Rows from block 6 of a small image classifier, named by matrix and row number. Rows with one number belong to one neuron. Each number is 128 + 32 x the weight over its row's rms, rounded and kept within 0 to 255. All counts start at 0.
After each neuron's rows are labels from the 100 images, of 14976, where the neuron reaches its largest size: "responds to" is what is common among them. Only what is clearly more common there than usual is listed. The data: crops of objects in photos (Visual Genome). In brackets: how many of the 100.
# gate: MLP gate (model.blocks.6.mlp.gate.weight, 512x256), inputs 0-51
# fc1: MLP up (model.blocks.6.mlp.fc1.weight, 512x256), inputs 0-51
# fc2: MLP down (model.blocks.6.mlp.fc2.weight, 256x512, transposed), outputs 0-51

gate.354 [120 160 102 116 148  46  80 146 135 119 101 120 159 106 110 172  80 162 146 163 169 116 162 170 122 141 160 135 128 179  87 125 102 134 155 173 127 159 162 120 144 134 105 155 115 137 124 159 139  71 121 153]
fc1.354 [121 111 118 136 124 135 119  59 140 150 133 151 171 172 139 128 116 129 150 141 161 130 182 178 111 110  97 147 119 128  78 151 174 159 121 179  89 145 117 181 119  96 162 105  97  71  94  76 157  64  78 132]
fc2.354 [107 112 142 137 142  78 136 149 148 150 104 144 121 186 161 115  99 155  84 138 190 158 155 137 163  81 113  49 170 157 116 212 147 146 114 149 201 142 147 106 131 125 119 133 139 141 133 156 170 168  97 138]
responds to: object: clouds (25)

gate.375 [ 68 110 111 172 114  84 181 176 143 115 105 216 135 157 117 128 173 112 161  90 200 113  98 113 117 113 126 125 175 172 167 168 104 100  74 199  53 147 119 106 173 109 156 107 136 126 137 130 121 124 165 156]
fc1.375 [130 158 101 148  96 113 158 143 190 151 121 164 124 106 120 100 160 130 172 130 124 141 104  96 142 136 123 135 129 153 161 164  73 148  95 181 110 119 126  58 125 125 128 125 209  81  75 132 133 138  88 167]
fc2.375 [108 133 168 116 164 102 138 205  74 115 122 141 115 138 155 108 185 131 128 142 116  51 144 129 101 145 163  80  82 175 150 133 162 106 108 101 146 121 103 166  79 141 109 174 154 157 160 108  94 112 139  62]
responds to: object: clouds (26)

gate.126 [114 118 140  98  98 149 162 122 150 129  77  82 124 131 137  75 113 139 138  94  88 136 126 127 164 160 164 126 165  90 117 111 109 104 108 145 120  76 114 105 112 108 124 130 107 138 100  89 105 130 101 132]
fc1.126 [126 131 130 130 156  82 101 142 139 119 138 168 161 121 106  77 135 163 129 122  40 189 125 185 156 142 138 169 113 145 146  73 136 121  75 130 112 154 151 155 103  97 185 106 137 149  99 107 125  89 121 165]
fc2.126 [134  99 185 182 186 133 183 156 144  95 134 119 135 174 119 172 124 153 199 130 171  89 122  96 138 148  85  48  89 130 118 114 107 109 151 165 163 102 102 134  92 178 119 120 138  85  84 158 127 129 123 158]
responds to: object: hair (25)

gate.441 [ 98 145 126  95  91 120 109 115 144 148 129 163 117 152 133 120 133  73 178 107 150 134 121 158  83  90 151  42 150 136  97  99 107 157 185  59  90 138  96 132  69 129 133 132 154 161 177 153 154 101 109 124]
fc1.441 [150 109 204 101 102 131 120 151 145 117 163 134  66 161 106 133 115 130 162  62  89 142 110 120 130 170 133 167 121 174  47  90 163 145 137 116 148 127 101 137 179 119 114 168 133  72 118 147 139 112 156 175]
fc2.441 [131 149 106 100 115 116 122 177 150 139 111 148 137 131 175 132 120 193 156 187 148  80  94 171 186 136 102 110  95 105 183 117  85 107 167 157  94 110 114 151 156 154 128 112 114  62 131  65 131 173  91 127]
responds to: object: tree (29)

gate.26 [153 109 130 117 180 120  69 128 146 117 143 148 147 183 116 133 108  91 100 159 115 162 141  86 120 166 193  89 120  70 107 213 131 153 115 162 111  79  62 165 103 125  74 120 129 151 147 138 128 175 188 151]
fc1.26 [ 81 111  54 159 124 130 105 147 174 132 129 160 122 170 110 164  75 114 112 127  97 114 108 138  89 142 142 103 110 114 138 177 187 121 129 189 115 105 105  99 136  77 112 119  87 177 175 144 136 100 176 115]
fc2.26 [124 156 149  79 108 144 187 108 120 122 169 119 125 199 122 116 167 154 190  82  68 101  97 122 104  78 138 111 175 161 155  73  70 105 156 182 152 163 129 126 189 110 201 113 117  98 154 133 138 104 107 148]
responds to: object: wall (31)

gate.260 [141 147 100 102 153 148 116 190 137 126 126  89 127 146 108 131  72 101 108  45 129  89 121 111 142 120  67 136 156 174 157 157 156 166 144 101 147 115 165  99 108  82 152  74 118 142  86 106 139 124 110 160]
fc1.260 [136  78 153 101 102 114 135 130  87  97 136 124  73 134 148 145 101 136 168 165  52 165  98 149 126 117  83 150 134 116  67  95  89 135 108 130 123 115 130 227 133 165 133 145  50 101 166 120 135 176  94 153]
fc2.260 [121 143 101  55  81  98 162 186 152 108 160 131 136  94 120 116 163 112  70 133 152 116 174 184 149  88 160 106 105 107 173 178  81 157 144 134 134  92 157 155 135 104 115 185 166 166 111 123 127 139 189 159]
responds to: object: tree (43)

gate.434 [202 165  71 140  99 117 164 141 191 123 115 169 137 155 164 124 104 136 149 110 112 165 132  88 156 176 120 119 120 158 107 131  99 173 147 134 186 100 100 153 135  50 158 154 138 148 135 137 147  82 140 182]
fc1.434 [138 135 163 135 128 150  83 164 118 165 104  82 126  77  68 104 149 140 172 165 145 124 109 155 122 104 158 114  96  99 156 168 140 107 129 114 133 193 164  80  91 110 102 208 137 149 126 143 148 157 115  91]
fc2.434 [163 142 175 102 151 137 135 131 164 105  78 132 107 194 106 120 155  84 141 130 153 131 132  83  87 129 102 139  92 145 136 199  80 110 114 117  87 109  83 129 165 126 178 133 115 137 151  67 146 124 137  91]
responds to: object: tree (43)

gate.13 [104 153 183 189 107 118 151 123 140 140 150 168 103 147 131 116  99 139 119 141  92 161 154 163  96 146 156  77 181 122 122 145  85 221  94 161 102 103 173 179 158 206 187 157 103 173 122 106  70 116 100  99]
fc1.13 [157 133 174 144  87  79 109 106 117 126 117 145 201  66  90 124 161 139 102 104  91 124 158 102  79  96 138 111  65  86 164 141  97  59 156 132 120 122  97  81 135 181 119 113 204 129 163 169 121 115 160 144]
fc2.13 [121  69 197 131 131 134 106  97 225 179  99 107 109 132 142 203 160 136 152  96 143 170 121 102 151  73 101 154 136 100 137 153 143 155 104 147 105 117  82 128 113 166 135 152 161 111 140 219 145 158 133 140]
responds to: object: man (36)

gate.349 [110 119  89  97  98 182 129 105 108 140 124 181 109 139 125 147 129 200 116 120 174 125 126  89 162 133 141 143 153  58 141 126 150  94 190 151 127  85  87 116 121 130 164  27 140 187 138 160 143 100 135 154]
fc1.349 [108  90  82 116 124  98 117 169 105 107 108 156  98 182 104 128  64 111 137 100  86 104  86 142  33 128 126 162 149 140 123 122 103 209 152 125  75 184 136 117 115 143 136 132 156  95 109  97 138  95 208 105]
fc2.349 [178 128 160 116 129 165 155  90 178  52 160  90 139 111 114 146 139 137 110 147  85 197 131 170 116 136 137 168 193 152 134 125 134 103 124 110 119 106  81 106 152 130 124 144 172 128 127 181 109 129 169  56]
responds to: object: building (28)

gate.380 [ 90 150 116 153 166 159 116  91 152 167 120 138 112 144 117 140 175 168  95 128 164 107  94 140 135  91 180 179 107 194  61 156 128 121  62 100  96  99 163 201  94  95 111 136  79  62 108 134 168 113 125 198]
fc1.380 [113  94  96 104 113 126 101  99 129  96 166 161 106 151  86 133 170 106 119 205 114 121 177 120  90 128 143  96 117  91 159 193  93 116 143 109 117  75 113  96 122 103  83 159 163 110 161 150 138 130  94 138]
fc2.380 [169 153 129  99 133 136 109 101 151  23 140 116 136 126 149 185  98  66 127  71 120 125  92 103 181 134 180  98 101 111 125 142 117  81 123  91  69 137 176 125 140 124 157 123 170 116 129 137 148 134 153 161]
responds to: object: shirt (27)

gate.417 [ 91 160 154 131 126 123  80  99 147 117 106  88 120 108 114 122 148 108 115 114 189 159 118 122 198 136 171 116 231 124  84 154 124 168 184 136 116 116 149 149 125 112 114 145 127 149 176 143 123 156 132 126]
fc1.417 [112 121 205 147 197 200  69 118 155 131 119 124 136 103 124 153 128  85 133 108 123 133 112 155 129 166 174 125  64 137 126 142 127 115 117 142 108 107 200 151 129  88 207 154 117 137 100 141 124 173 124 129]
fc2.417 [ 92  84 129 119 161 191 124 131 103 140 115 101 134  67 106  85 138 179 165 177 138 116 190  68  80  89 144  99 158  84 157 155 127 151 131 128 102 118 136  91 177  89 133 114 121  69 111 131 132  90  66  90]
responds to: object: sky (28)

gate.213 [116 156 130 102 131 155 140 131 153 158  88 147  82  73 135  97 175 109 124 163 110 159 149 148 143 159 216 122 121 103 191 186 142  89  52 156 101  95 166 111 149 133 164  75 117 126 216 137 154 120 110 126]
fc1.213 [108 160 130 129 143 105 109 137 127 137 132  61 165 155 145 131 101 121 124 186 151 124 128 111 100  92  71 135  96 193  55 115 103 157 183 148 110 101  63 137 129 152 140 161 255 169 102 125 115 108 163 153]
fc2.213 [148 129 157 141 145  96 107 135 121 168 103 148 158 160 153 109 110  79 156 107 165  95 169 165  79 165 123 135 135 208 116  79 142 158 139 121 192 166 162 110  78 160 111 141 126 152 193 117 117 128  76 144]
responds to: object: wall (32)

gate.106 [101 162 132 177  99 183 119 146 120 109 153 152 176 121 170 165 104 136 157 213 135  99 168 137  73 151 109 105 132 109  58 146  97 131 115 172  67 132  64 136 120 174 183 153 146 112 152 164 100 124 125 124]
fc1.106 [ 77 130 159  73  65 109  89  88 116 121 129  98 175 123 100 169 126  80 171  88 108 104 122 165 158 162 170 126 103 120 123  78 135  93  98  68 101 143 146 157 161 125 107 123 131  91 136 101  72 130  75  94]
fc2.106 [143 153 140 139 148  79 150 185 123  65 122 143 130 140 148 135  83 180 129 122  65  67 145 120  75 164 134 121 159 122  87 122  54 152 135 153 148 202 113 138 225 153 154 198 162 132  97 104 133 152 161  93]
responds to: object: man (29)

gate.392 [ 89 150 179 134  79 165 119 152 130 151 110 189 135  64 104 125 103 176  86 129 139 133 146  62 159 130 128 101 140 162 146 147  96 152 170 131 102 130 117 106 134 162 164 123 172 125 175  96 153 223 157  81]
fc1.392 [105 152 177 159  66  77 161 173  85 107 120 192 129 121 151 119  65  97  98 107 171 187 130 159 123  85 192 113 169 151  83  96 105 123 135 156 106 136 196 114 148 145 148 132 130  88  92 134 125 112 156  64]
fc2.392 [110  84  87 107  97 162 152  86 139 157 129 118 116 148 141 127 174 100 146 171  99 139 180  89 115 152 159 167 154  80 122 147 139 129 135 132 119 121 104 126 154 139  61 124 151 109 143 166 116 126 158 165]
responds to: object: shirt (37)

gate.474 [ 81 156 145 169 125 120 141 143 143 117 141 171 178 132 165 154 146 144 171 109 114 113 134 107 136  92 169 162 139 132 120  56 131  81 146 100  73 164 160  97 108 159  68  78 140 131 131  90 166 132 104 153]
fc1.474 [122  87 144 136  92 143 126 112 148 146  90 153 116 116 121  67 129 139 130  97 123 123 151  61 130 192 182 179 135  82  73 140 170 181 107 159 177 126 133 147 173 174  93 169 101 174 145 135 116 144 136 110]
fc2.474 [ 77 144 113 111  69 138 118 126 126 137 101 148 130 161 173  85 107 157 109 146 161 113  98 181 139 107  89 107  62  89 106 124  45 135 120 142 137 166 129  70 104 165 137 124 144 186 125 108 159 113 140  97]
responds to: object: tree (40)

gate.152 [ 84 195 156 173 164 132 121 123 185  97 137 160 125 127 139 155 112 135 135  96 113  81  82 140  95 147 133 147 108 165 145  71  87 120 150 133 124 112  55 119 183 108 109 111  74 116 147 127 137 132  76  98]
fc1.152 [118 139 103 127  90 169 171 102  89 191 100  80 129 151 202  98 105 103  73 146 117 182 167  93 152 207 128 211 102 117 122 117 129 134 107 141 116 141 142 124  60 150  81 112  98 148 161  88 140 151  58 146]
fc2.152 [124 136 129 144 158 151 153  93  74 103 113 109  75 120 131 123 120 148 157 140 123 120 109 173 120 165  71  50 146 136 107  95 104 103 109 133 164 187 139 160  98 145 113 160  95 137  65 167 109 131 173  79]
responds to: object: hair (27); object: head (26)

gate.283 [115 105  86 127 124 133 205 143  86 137 101 134 157 179 152 114 213 147 129 104  99  82 102  88 112 188 132 152 159  83 160  94 131  98 102 138 144 138 136  96  82  78 111  96  94 145 128 170 107 141  90 156]
fc1.283 [112 174 118 169 107 145 104 171 119 133 107  96 103  95  43 116  97 144 106  89 139 126 111 148 133 134 128 132 134 141 178 105 150 127 209 145  69  73 149 126 134 158 147 110 133 179 119  74 158 124 138 124]
fc2.283 [132 162  87 140  90 171  62 118 117 106 114 103 131  65 112 178 173 132 204 115 180 106 166 141  99 130 100 112  81 139 130 143 117 144 120 156  90 167 125 138 108 150 159 106 136  71 142 158 138 143 190 161]
responds to: object: shirt (25)

gate.251 [127 140  86 176 154 122 148 137 139 131 147 129 174 122 114 108 147 126  66 155 156 202 107  65 125 145 124 101 132  86 145 179  82 143  81 145 132 188 150 169 150 138 104  81 113 167 153 148 126 193 101 103]
fc1.251 [125 138  77 145  88  87 113 113 108 129 105 122 112 101 129 116 141 177 103 151 166 125 168 147 123 105 163 129 108 126  82 110 139 192 149  62 147 145 106  99 172 136 154 157 132 122 110  77  97  96 196 126]
fc2.251 [109  90 168  49  76 157  91 117 125 106  81 127 108  84 160 151  79  96 188  90 176 100 159 179 161 162 121 130 116 174 172  82  82 151 154 108  80 119 125 150 103 160 127 124 182 140 154 168 206 144 155 125]
responds to: object: hair (40)

gate.81 [123 147 123  95 107 182 114 132 160 134 107 164 178 108  74 150 147 136  66  77  98 190  78 104 143  81 118 109 116 143 149 188 125 110 151 144 102 138 101  59  88 152  97 103 138 111 127 180 145 179 184 165]
fc1.81 [119 133 120 163 117 103 131 131 130  88 148 166 111 111 116 132 111 129  85 107  82 101 134 117 124 122 149 144  57 118  60 157  89  91 183 144 152  92  99  82  69 155 138 113 163  88 136 150 148 118 105 189]
fc2.81 [ 98 157 125 118 104 140  80 123  90 119 132 144 132 149 106 114  99 117 120  96  97 137  72 163 132 200  81  91 124 148 154 132 128  94 126 117 174 135 159 166 196  99 109 146 131 119  95  73  94 147 208 161]
responds to: object: man (39)

gate.93 [ 96 115  96 151 115  82 111 215  80 139 104 178  73 121 119 118  88 141 119 116 123 115 111  77 129  96  90 125  88 197 119 145 124 137 144 121  61  96 165 116 120 113 188 176 122 143 157 103 166 140 176  78]
fc1.93 [125 141 168  64 144  92  52 144 176 154  62  95  84  79 116 135 138 150 113 137 126 164 118  87 106 141  98  61  97 141  92 102 116 125 151 133 136 122  48 116  86 108 136 151 140 146 160 124  92  90 151  95]
fc2.93 [174 157 161 154 149 102 129 146 162  99 141 138 132 122 132  97 138 122  79  78 111  97 102 199 157 127 130  87 130 111 113 136 140 131 183 148 128 166 120 199 149 150 140 141 151 184 108 164  95 105  81  89]
responds to: object: shirt (37)

gate.304 [ 63 117  99 155 144  98  90 143 124  91 174 163  84 130  54 130  94 127  99  57  98 111 132 122 167 143 125 174 133 154 174  76 176 129 112 151  53 140 156 121  93  94 163 132 191 126 113  95 161 105 130 146]
fc1.304 [ 52 103 125 160 118 162 173 171 107  91 183 116 111 140 123 149 179 116 100 103  96 145 152 145 120 107 106  73 102 134 170 109 153 106 115 101  83  82 133  97  68  92 196  62 212 131 122 142 163 122 219 144]
fc2.304 [ 61 113 130 126 114 137 135  98 120 160 132 146 137 146 115 158 157 129 142  83  63  98 110 111 151 133 115 143 148  97 118 133 174 106 106  85 154 153 134 150  82 120 103 181 101 144 159  62 165 111 126 202]
responds to: object: grass (34)

gate.453 [144 112  76  84  92 118 101 160 166 153 156 114  94 140  90 145 102 124  96  78 126 121 135  93 160 115 121 160 122 122  81  74 121 116 151 153 151  83 152 142 177 146  78 146 123 162  95 131  86 118 117 136]
fc1.453 [ 33 126 169 144 155 111 206 119 122 101  69 107 119  70 146 153 107 114 139  63 125 118 164 160 105 150 123 167  86 124 118 141 127  70 170 114  71 124 138  69 120 140 130 148 128 124 116 138 141 140 123 197]
fc2.453 [142 174  92 148 100  83 120  74 169 164 119 139 164 101 139 156 125 141 120 135 123  65 166 156 102 129 162  65  90 166 140 150 140  79  76 146 115 152  97 189 137 159 108 118 125 157 140 136 141 103 142 145]
responds to: object: horse (25)