python train.py --crop_scale_min=1 --fused_qkv=false --init="torch_default"
Rows from block 4, named by matrix and row number. Rows with one number belong to one neuron. Each number is 500 + 40 x the weight over its row's rms, rounded and kept within 0 to 999. All counts start at 0. Numbers have three digits each. After the name is the row's rms in percent of the matrix's.
# gate: MLP gate (model.blocks.4.mlp.gate.weight, 256x128), inputs 0-127
# fc1: MLP up (model.blocks.4.mlp.fc1.weight, 256x128), inputs 0-127
# fc2: MLP down (model.blocks.4.mlp.fc2.weight, 128x256, transposed), outputs 0-127
gate.17 116:526512521526543560478555478502485528440503608511590459481528505487462510501474514511564622508465487498470475508473565550473456494475528434546546515498548512507525500543467477508446503461551468547598418422492445459526469492531434492476523498486453539471497456550509518594529481528444502544519472486517521497465481471542521489512469504526399550509497471557537555499532521529466477525593
gate.18 117:563428541482511470487470484459522502437448488507537486502475463559425570522433457477554458530448516452556426400471454522545515441516522499441407527465523535514516515547483480441453475463489476560507495543527502491489543488467476478530571551500523465523444430461539486478488518533479481526512500489471476482478593505544565547509459451528592499542458510494498565553495453466477532478431
gate.19 080:475478516513508483457594493467523484489499473512590505535523528513498509544416521488522396487486563519529537513450477406501502432463579574439505453549608482455515478467512534492515521520501478582544475517451521509459503464508510544482423408481535547463508460478546486455460477386541510543484445486480521508464490492506486423525486519529553509525540498466516477470503557480545550516478
gate.20 028:513476500529534443519507511511530450447471512444525571490576493459495567558443467493497561517502543439540447505480466528523437537544505508505525546567595504531544435521526437442509541558494549505479450513550430444565496512524512460562481544491517444519480491553572476526471436514524490488471525483536519559521507523445494506485459523456547513540507550457552407498491476460538582584494
gate.21 110:465462525512473543523443540497453512521534501475523481437505449497440587564442523534545488503460574561528460458507507527488416492539522499533507439447532517510388531498510541485510494477503562493449580504542470544524466475460485519520530594475488483519469484514523503573448485480528481434517534560496443538429546505490508459423449466492514508574493476517498547453478524531570515609486
gate.22 060:479428480518454497453546471515543521484514550450511532529543511442492562554516551491555518510511459465578473495592491454501470463501465564525519502501491442503490509489507545436556463455507534521535509467441468478536502496533495479594448480538488463443537579509506500490463557483516427485553520481473506605476563493543547564491417422503517475519442487534447514404512533489573536528514
gate.23 113:477500539585486531517531486492531469510364535554494571566535575506566582465531511494428538546505604476481545472528473547536418425486472573527526538439481524491525465567577510497534491526487508489497540508501475485524480499450495514497526523486482476556458491523438525505491483509516461486507477506449420506488536483547493519450513514541468443488578452465464486505514601504476488490448
gate.24 122:498491516454551497540463494526448484469525503394525558575426516479564460534527477423479557543565479504503423542500545489472508484513516500506532488518523479571470490504455456524551491479498487560531525467481520529441485531480534465523431407449544489473432489598527506526502533516502477512485555504507510469469443557493467443449543489472481453514543454511517480423474561502444567459395
gate.25 029:521529420524545518525460513488432460485456461550524507504478408441511430507490471521512454476503528536494501450498521466506478457479470482465520467411492479523491527478441477458506567555520527529487522469488539453560525525502577434512576605511501530509410450520510523469455521606426438532567514488485430572512450460554476532519532519509558499497476494540504515581529453479485502531511
gate.26 121:447452555519475437486433470454479433470510402509530398443467540559425465483497526491559450491466487536481467456536474451539518501512510563421499487544495456533529519486512581575522457492531518536421568481494468452490543477476476529491501481489532511549519495473482448491549469436503445482476439595476529498489491497504424559442476475508488500560529519521441558460560513482506540518485
gate.27 122:609468495539488497520493529443558509454560546563530455465513498468508513512535447451493459505483514510478442462429498460560503498517508462444559563493533439590518556455458442506507531544468514537505531403488478459411484472536497501461455498467489529521537440516525483497494478488471484519528581500408413506499514483437482509439517507536459553550508465494450497461524481500468469548600
gate.28 121:529508507507513524486555541426511536459504442499496493455501467533539528506506542533577513490552499535478526492460506520462460491456489491474511552547494492511553515556457525452515423487529540509461551565501484537534503462449522511542467448565590502458600606461421494553508539546428470456502465484443427486403492512545532482456507521581436527531550471542508510514477464473487581523511
gate.29 110:522454536398541585540573472493557509472486471513480511473534508501522532458491488509448460529514579492501475484544549524539525546468520487525459477480405593488469471477456493557503460439557547474523394463510445502544469505436432514492453536468570500428490444503512518506544463531485480461542485519476402552499494454473478514485453451580448526481489471512534508505504427524535506548516
gate.30 108:500409526536522492476566458480425490431579476492489455526474512436560501411487503530571609499520560484490509503511504451471497482500563520480528468415551531475527505493497560529492466496441431559449511505426575529478508428555515452524517559510540461493479465450492494508547516453474441526529420554449477490520520503430492495472492517499470482460439562529488463479485459486476525443481
gate.31 063:538486479508530477476490445520483560468555520463518522387455485481452513509478573469440430514480495500485477499468523517444471530470543527522509474476478460499475538453532521512388561484459549448530453556556421603530513472507476409565498480476536459459498525504510539552496522470444481474486470503485560448572445530501523439491490452533553577434454480468534454490493545527459541484505
gate.32 119:539521482551543525427550539510462453506496516507384523473498512525504519499520509499632475523470497464517471491525553509494568467446485532560468363461501442483524474469486514479531508524549563535484499501479489510481502555491580505462464521541530416549382558508517507463493559555521488454518500500487440533515472554418530479481534485530429553512526475527485525483460527457506533493466
gate.33 087:462432485504487594544508511447530464508543485504494519501584523532578511497529469504522450474490515500462515394510541472473433476533545405513524561474517418543475469483594479546547477565526533541494478481484478512531565494515557460451458466463445498481469554575473547504441524535557497522462422462458505555487417461516465528499461470510508519537526481499487530571540480504500569529473
fc1.17 116:532465500475424578478510496560500532470545520488506447531436509476519513494445539512509430527444563527481393515444526549520568526463454520529400493488456484515521454452469500600528474512504482584513522565524444469530531528489490499494475530572484524480459523469489472601558506468449482441522542510469494473456483542506470525491471458518519472541527589534564513487552527584499521533475
fc1.18 116:519491492440438516513504561516487476497518443529484530455552529590445523530464472428492523487550545548507477424498471540530515475500497498539511466471552567534477523538477487462550506494487526531536540556555451489578463432430493474516561489462555480537526478527556543533454539514512500510490508510484412498492592510428510499472538401533493501503406582475434471510473420461468483554504
fc1.19 087:545528578493457547466447482502531456565530424450559529488496512515488577478494510483571496488463493508490528534556443415502486536427459438496394509482545554473513471461439492432516518539539468500541503455497472459450476521513542511509478483527490482525480453471521489466532502495532516426550492515432480527568503431477445505511483562556491557480563464573419509443573473451533497522472
fc1.20 029:543494519439511479498520552527427483518570498482439470495449434474512519551463462509553552487529540502512497463524552498557503477443466475544423526526497528475576555483468478550468494551545463508473519432501415464578563442469510445533458513551442458509434480506468448477492574564509516510507538458537470469442486519502456525508548482452555446412542459537529438531557503444491542505518
fc1.21 109:464587566570475515474514524456500575543555495515479553526459485505482559518532542484511526567429496505586511480484497525507493478526578471440496473539551478482466505472538513489538569487544524548509467446552582483545533562502495528498513544528532522429525435411554525418502476471562484505496555551493421525445511546459553508466526480498424470471478435480472459508480478496445474534455
fc1.22 058:502453511492457489491524494466518555502516521418430478472460488465521412482450538506516502441482459451569479489526516522491439488560494456456554511564519462516511451500555498492503503516492590412549491503528536505605572472598442496566489498493510472485502497560462540509513505574507501546536500463443526534467498478537443494530445488493452450540494472581444521554583504489497510440432
fc1.23 123:529527440530503461447549504465514496512483528530557518506546520455485547523480510478472485522515489510493490514491546497525519515470514518456448428571481496488582488435487434438441503504402528498492536455546520456426474510486576542513426522492509559504520522463516461554502473558525527528539569568455557398525504457469485557543473586428492521491494538541420495450520516461465575515572
fc1.24 117:486492472522477471503592497567596504461480521543438484474488557464423519421514505545510447447421453523465442441525547438483512503572497541494469439546429463505541540533528484470505474485470507487522506526542524518480525502515496473491520526471395558517518530466533500451482491457475493534416474456564506473578530425491466487543477505514506575511533579435479467532517468543549457531530
fc1.25 033:528511559498468461514498520527481532512514454464475493514434516605463513442476427481466469490516513459417512514461431533524418468525533492470445545512569594500508494469486576484481455488531536527599463495508438521441535504499529540520497493489474508516542569439538456519546481483490556464533551403494511512461531461481571467461468482557459473573482592498513483493488496482537424494539
fc1.26 118:509403491450494422415484418538434496558515507521560474457438550531490501564506480473510466492552455537486512488503468487515528504498514555521430548566467427564481529507556511532570482541511431534445517497494533461535528476522462511466487473475488517594508559479482533462472491484446406533469434573505527469488489489439430499481535542526470505543510497462420449569462524489506519504500
fc1.27 104:521453506518461516491553424446483511490501472507452464464461505488472484529515522437498487475479379443478461539450532517499421462535527510442461522535540426456530507468499440495531522524454535514488436430435513547561550557538451506411476487538420498548495522583501536476487495492520527485479501511426475474474561498527462505486580513535507471519607567491482480424527553477540497488531
fc1.28 117:507542451427488523523456535473459541459514482549523497502515504490504453534570463473523560506531471499487494526576499509469488448480553453474423561502500528495513527480456431526573517486550513489513476494576424591527506510533551497543533537456441564558534513598495500505541520479459441524469600548526546497454478512495499471513495429547518561481517442533584537579576492476478469491498
fc1.29 106:507456480483476518499577481535486560475486512535447531494529413525480497468426495609516455558505613497487413531538505522489465489503497478482496489507495540558543458567449386488525405540566472484480482470472456524577485502467462504491473502462540529480519529511508535472488522473449478407519371484444476493487528539458512470492439490493506452474521486531545512499456503540555485480502
fc1.30 116:462528477458451459439488586576483528549502518490517496504496411512532488562521467449388581516540472551413472550460536464570500510537478467434492555552538457547509488510500447485501460532555547519443457449541471455515506507494528476487469461534536563496508515488452533453513452547449468517520522452534514496495422474459473529507435507579523477515519503539535574541540540517510563532519
fc1.31 052:496511480521548482460537501522562600515474531540568454426485423551496429511542493581487483481474455525547499447534497527498526488543474444525514509500484540476507455522484536482414543493490526478483492512489425565456527546534472409449452546531513519518474510461508495595469443536485440471569466493565512495528481499492484539495474430503535472461467473510515452479464532535468584382463
fc1.32 134:552485482463535550488481463461512546503451536425560498459505482451496493468548529502414505507518455525503496463526513499514486538458575540561569518556549508570509581448537557551516444499503460521533585562514520514482498516443457541505488488480533512476490446551546498480445498541473505602478457455496513502454412516458503491506482433543515431444544522446494509528508540493488479597591
fc1.33 094:476520511426481511361494606539521506546513557453519505468427520502425450491454487462545518449514521458507535481458497458546598565543410470488528490545513483534542474428453483453561520508576542484470448455467552476483515504517491508527455570493477497461493501544477532535491501547500512458474483502550510559502512499500396487425474448544541508476489483527482520496472539458538529479516
fc2.17 118:496561492503475455483443522462456507482530572472488482544479462492497500478531578493490470487517448563524567484497494530545462494477503584452492481510464574517472499391437471492497507504506461479485541478490504497563455534426486407525474492540446509502527498518490539568482567515426518531480476501434564467572471499483453478513434551428528546536458509517524476547514427591498461507604
fc2.18 114:521502499553469477519453507529448548530617513571517437480560500552439480483433501440473513605474526567539442450497527526506535502425554499511514496491523528461486488479504517485508543512412545494497541502458427513522480553525489493453527476535463402521568475416519498528420542523503521540527472497430496546473436513492464524469524460498489507529531567502458470557516422452472532486491
fc2.19 087:495447509488418465466506463505509448528515523515605534504563520497525525507463449512465486474484522507452513497447464507523505500448473505496495533563502454524484455500533533540412485545528493528498492505521525553539515532476446419516527481425557549469548568498525504431496493478539433448546605413504538523582546482438480520517364463465517532459520460438512514536507457520462472481525
fc2.20 024:522497492429442574509478504514478435481559435521533523472496565595497507544534555492553483529534463575484532512539514485473522535511504464513474459453523563532508531464453513494521457571436572498570608487470468531481483518494423470474479460517518541431501559461486537531545484494506474479459517504543436514511550490556537504459491439446492465455478514544555569436448426527499561476513
fc2.21 114:524543492485489473476520519497435518502488416508494487467461452530508448510463445495446512557571514533548519466498488551557536521481551441409553478551554462461507502472460481521496539484511502548456439533476426511407516489489483426563594525439539539475536496523534467497530529508535530549528500477489493460517516482566493534455476465446561483584563459578510534502423495558466448434502
fc2.22 061:459551500418517514436496486540476478543447487485439396536526508443523494457533436523470468445541523478527571493500445532473550503481499502557564497526512512515449508576494501517569493432579465521457409504524475478541477546561538502545557522558510428474453498488470503570501495446546555532486463525407484498528415466493495465452501481553516506548441511489502471486521515517467489418491
fc2.23 123:553496519494449514495449466485526513466516531430516467547531533445527489516525462502537440536520408469464560537572486531537488472495474466494486438432520512542569518546520518495519607548498506473497540532578466470506500549509521505448478614544476440541547448520515490490518468558577512484530470504497472457495538446550545573537449555455510452564463514527518448478469434513480439557477
fc2.24 117:509397447473500551534530475518513462494587482554473474468532492504582508525563503540546461469563465482514503575499510481534455453493569509452501459472542502506530457510535506491476464541488536501557517528504501474469512520526547503488479552533434571495561453433439541525554494517550461492465461504553373479588478517448545505542434517487529513441438522553507502488435514499534442529553
fc2.25 028:492483546483519470413491516498442555470526524554470506483571495453447554467581485481452481486503493583515576443503448490549519488460568484457489479519499498513511517538544491491501424537492560413506552577506471475498528473486481411529529550422479483484588537528509546473459463461504566522568554522483483483497530530531481437569471520468425509492467526514545444544511514548546452559504
fc2.26 123:463570503517530501476443530485427476467414483483568480517529436475480456539457573544462516502531523568420514486461534559557499592503488408520527510464481495432510461428489532587515516539522445521606437513515463553505461467478450472486500508404536498425554514544510463561470476503508509522520483460529508499451490489526543525506505504502474442485445453589512491504503508484529511483489
fc2.27 104:506501465485471469438448478533486451431497471549459526591603446467503549483493465528495518495483514486499449439496554542470582483536431410474509524438531573475500512570491491574524535487600479397491543525457470538498501431499478431472490484483561499488517534548515501467547464507574507464442490559516472536493536457512523480518495459428542487432478516538529523463513491486477464515484
fc2.28 123:553427519519479528447475432497513458503432503473450451509475455441550454488499524555522498515567530473439462502515522453521472488546463558410462481494539538488433413498521482517543454537481495459513495518510495452486477477521529600573489530511464505524468510483493438466404452461509535519444416524454494466552445521490488468395466431499461525454443513460485464506528531507473503522578
fc2.29 112:538497433505573559573481504480529525510450507461470477417427502537447529573515500535527501493472456456489436451487476508562524548508531553520539503562535458502458484492513524491503621463463523503447500477569514440511552466532459509492552514521485394471421555500478468446562502441526489489451555475531473516496445479564532439545444518517528486461517553500451474516509513554493469464443
fc2.30 119:494572469521516542540486447416507550547501525464543548442455558465445547443548497468525464505535483498556504434521454476459541556483466495503477565512486507492501552495555507496530541518464488511547602513411481559411451540426525425502508537465534526515447431465495475488478515463521441459520541488514520408460505439501520452498436467511537527547561555531501526486523435476499481469511
fc2.31 055:526555559532486426464498464566520549523545495473470469523429460419449491498494482524437463549443509482469508462586472517419480457491468478492554458490511539509523471522435527515463558497510486482499457511480450543404519472584529463537554480398506535537460538473501486480509490532388462516522570550516553453505460542494545441545494478522505506538493464520520419463540516528486482553482
fc2.32 122:472507490508482493512552509558483498477533537493498560478496463549479438445567526517551518529566560464568522401499560492478458500555438574583483540548504469496530442483478479527506437547501495509474552587551512567490516466441442528518505518493511505420520449493514510459547514516527486512538447525407577439548463506549509500539514480485467527520494521532466523411474542539537536509585
fc2.33 093:538557530503459461531501466500509491517461570546550456456510590398487488567493484571479494482526534486519484463502517357488475499445501480596482499530465444512482521505559435498519463444558445534456509509492466490444496456575573439520468508529539585561593554520519543547510477494442488523495463512513516549501541534528489485514493530468484496523495497559552494506544484554454498492496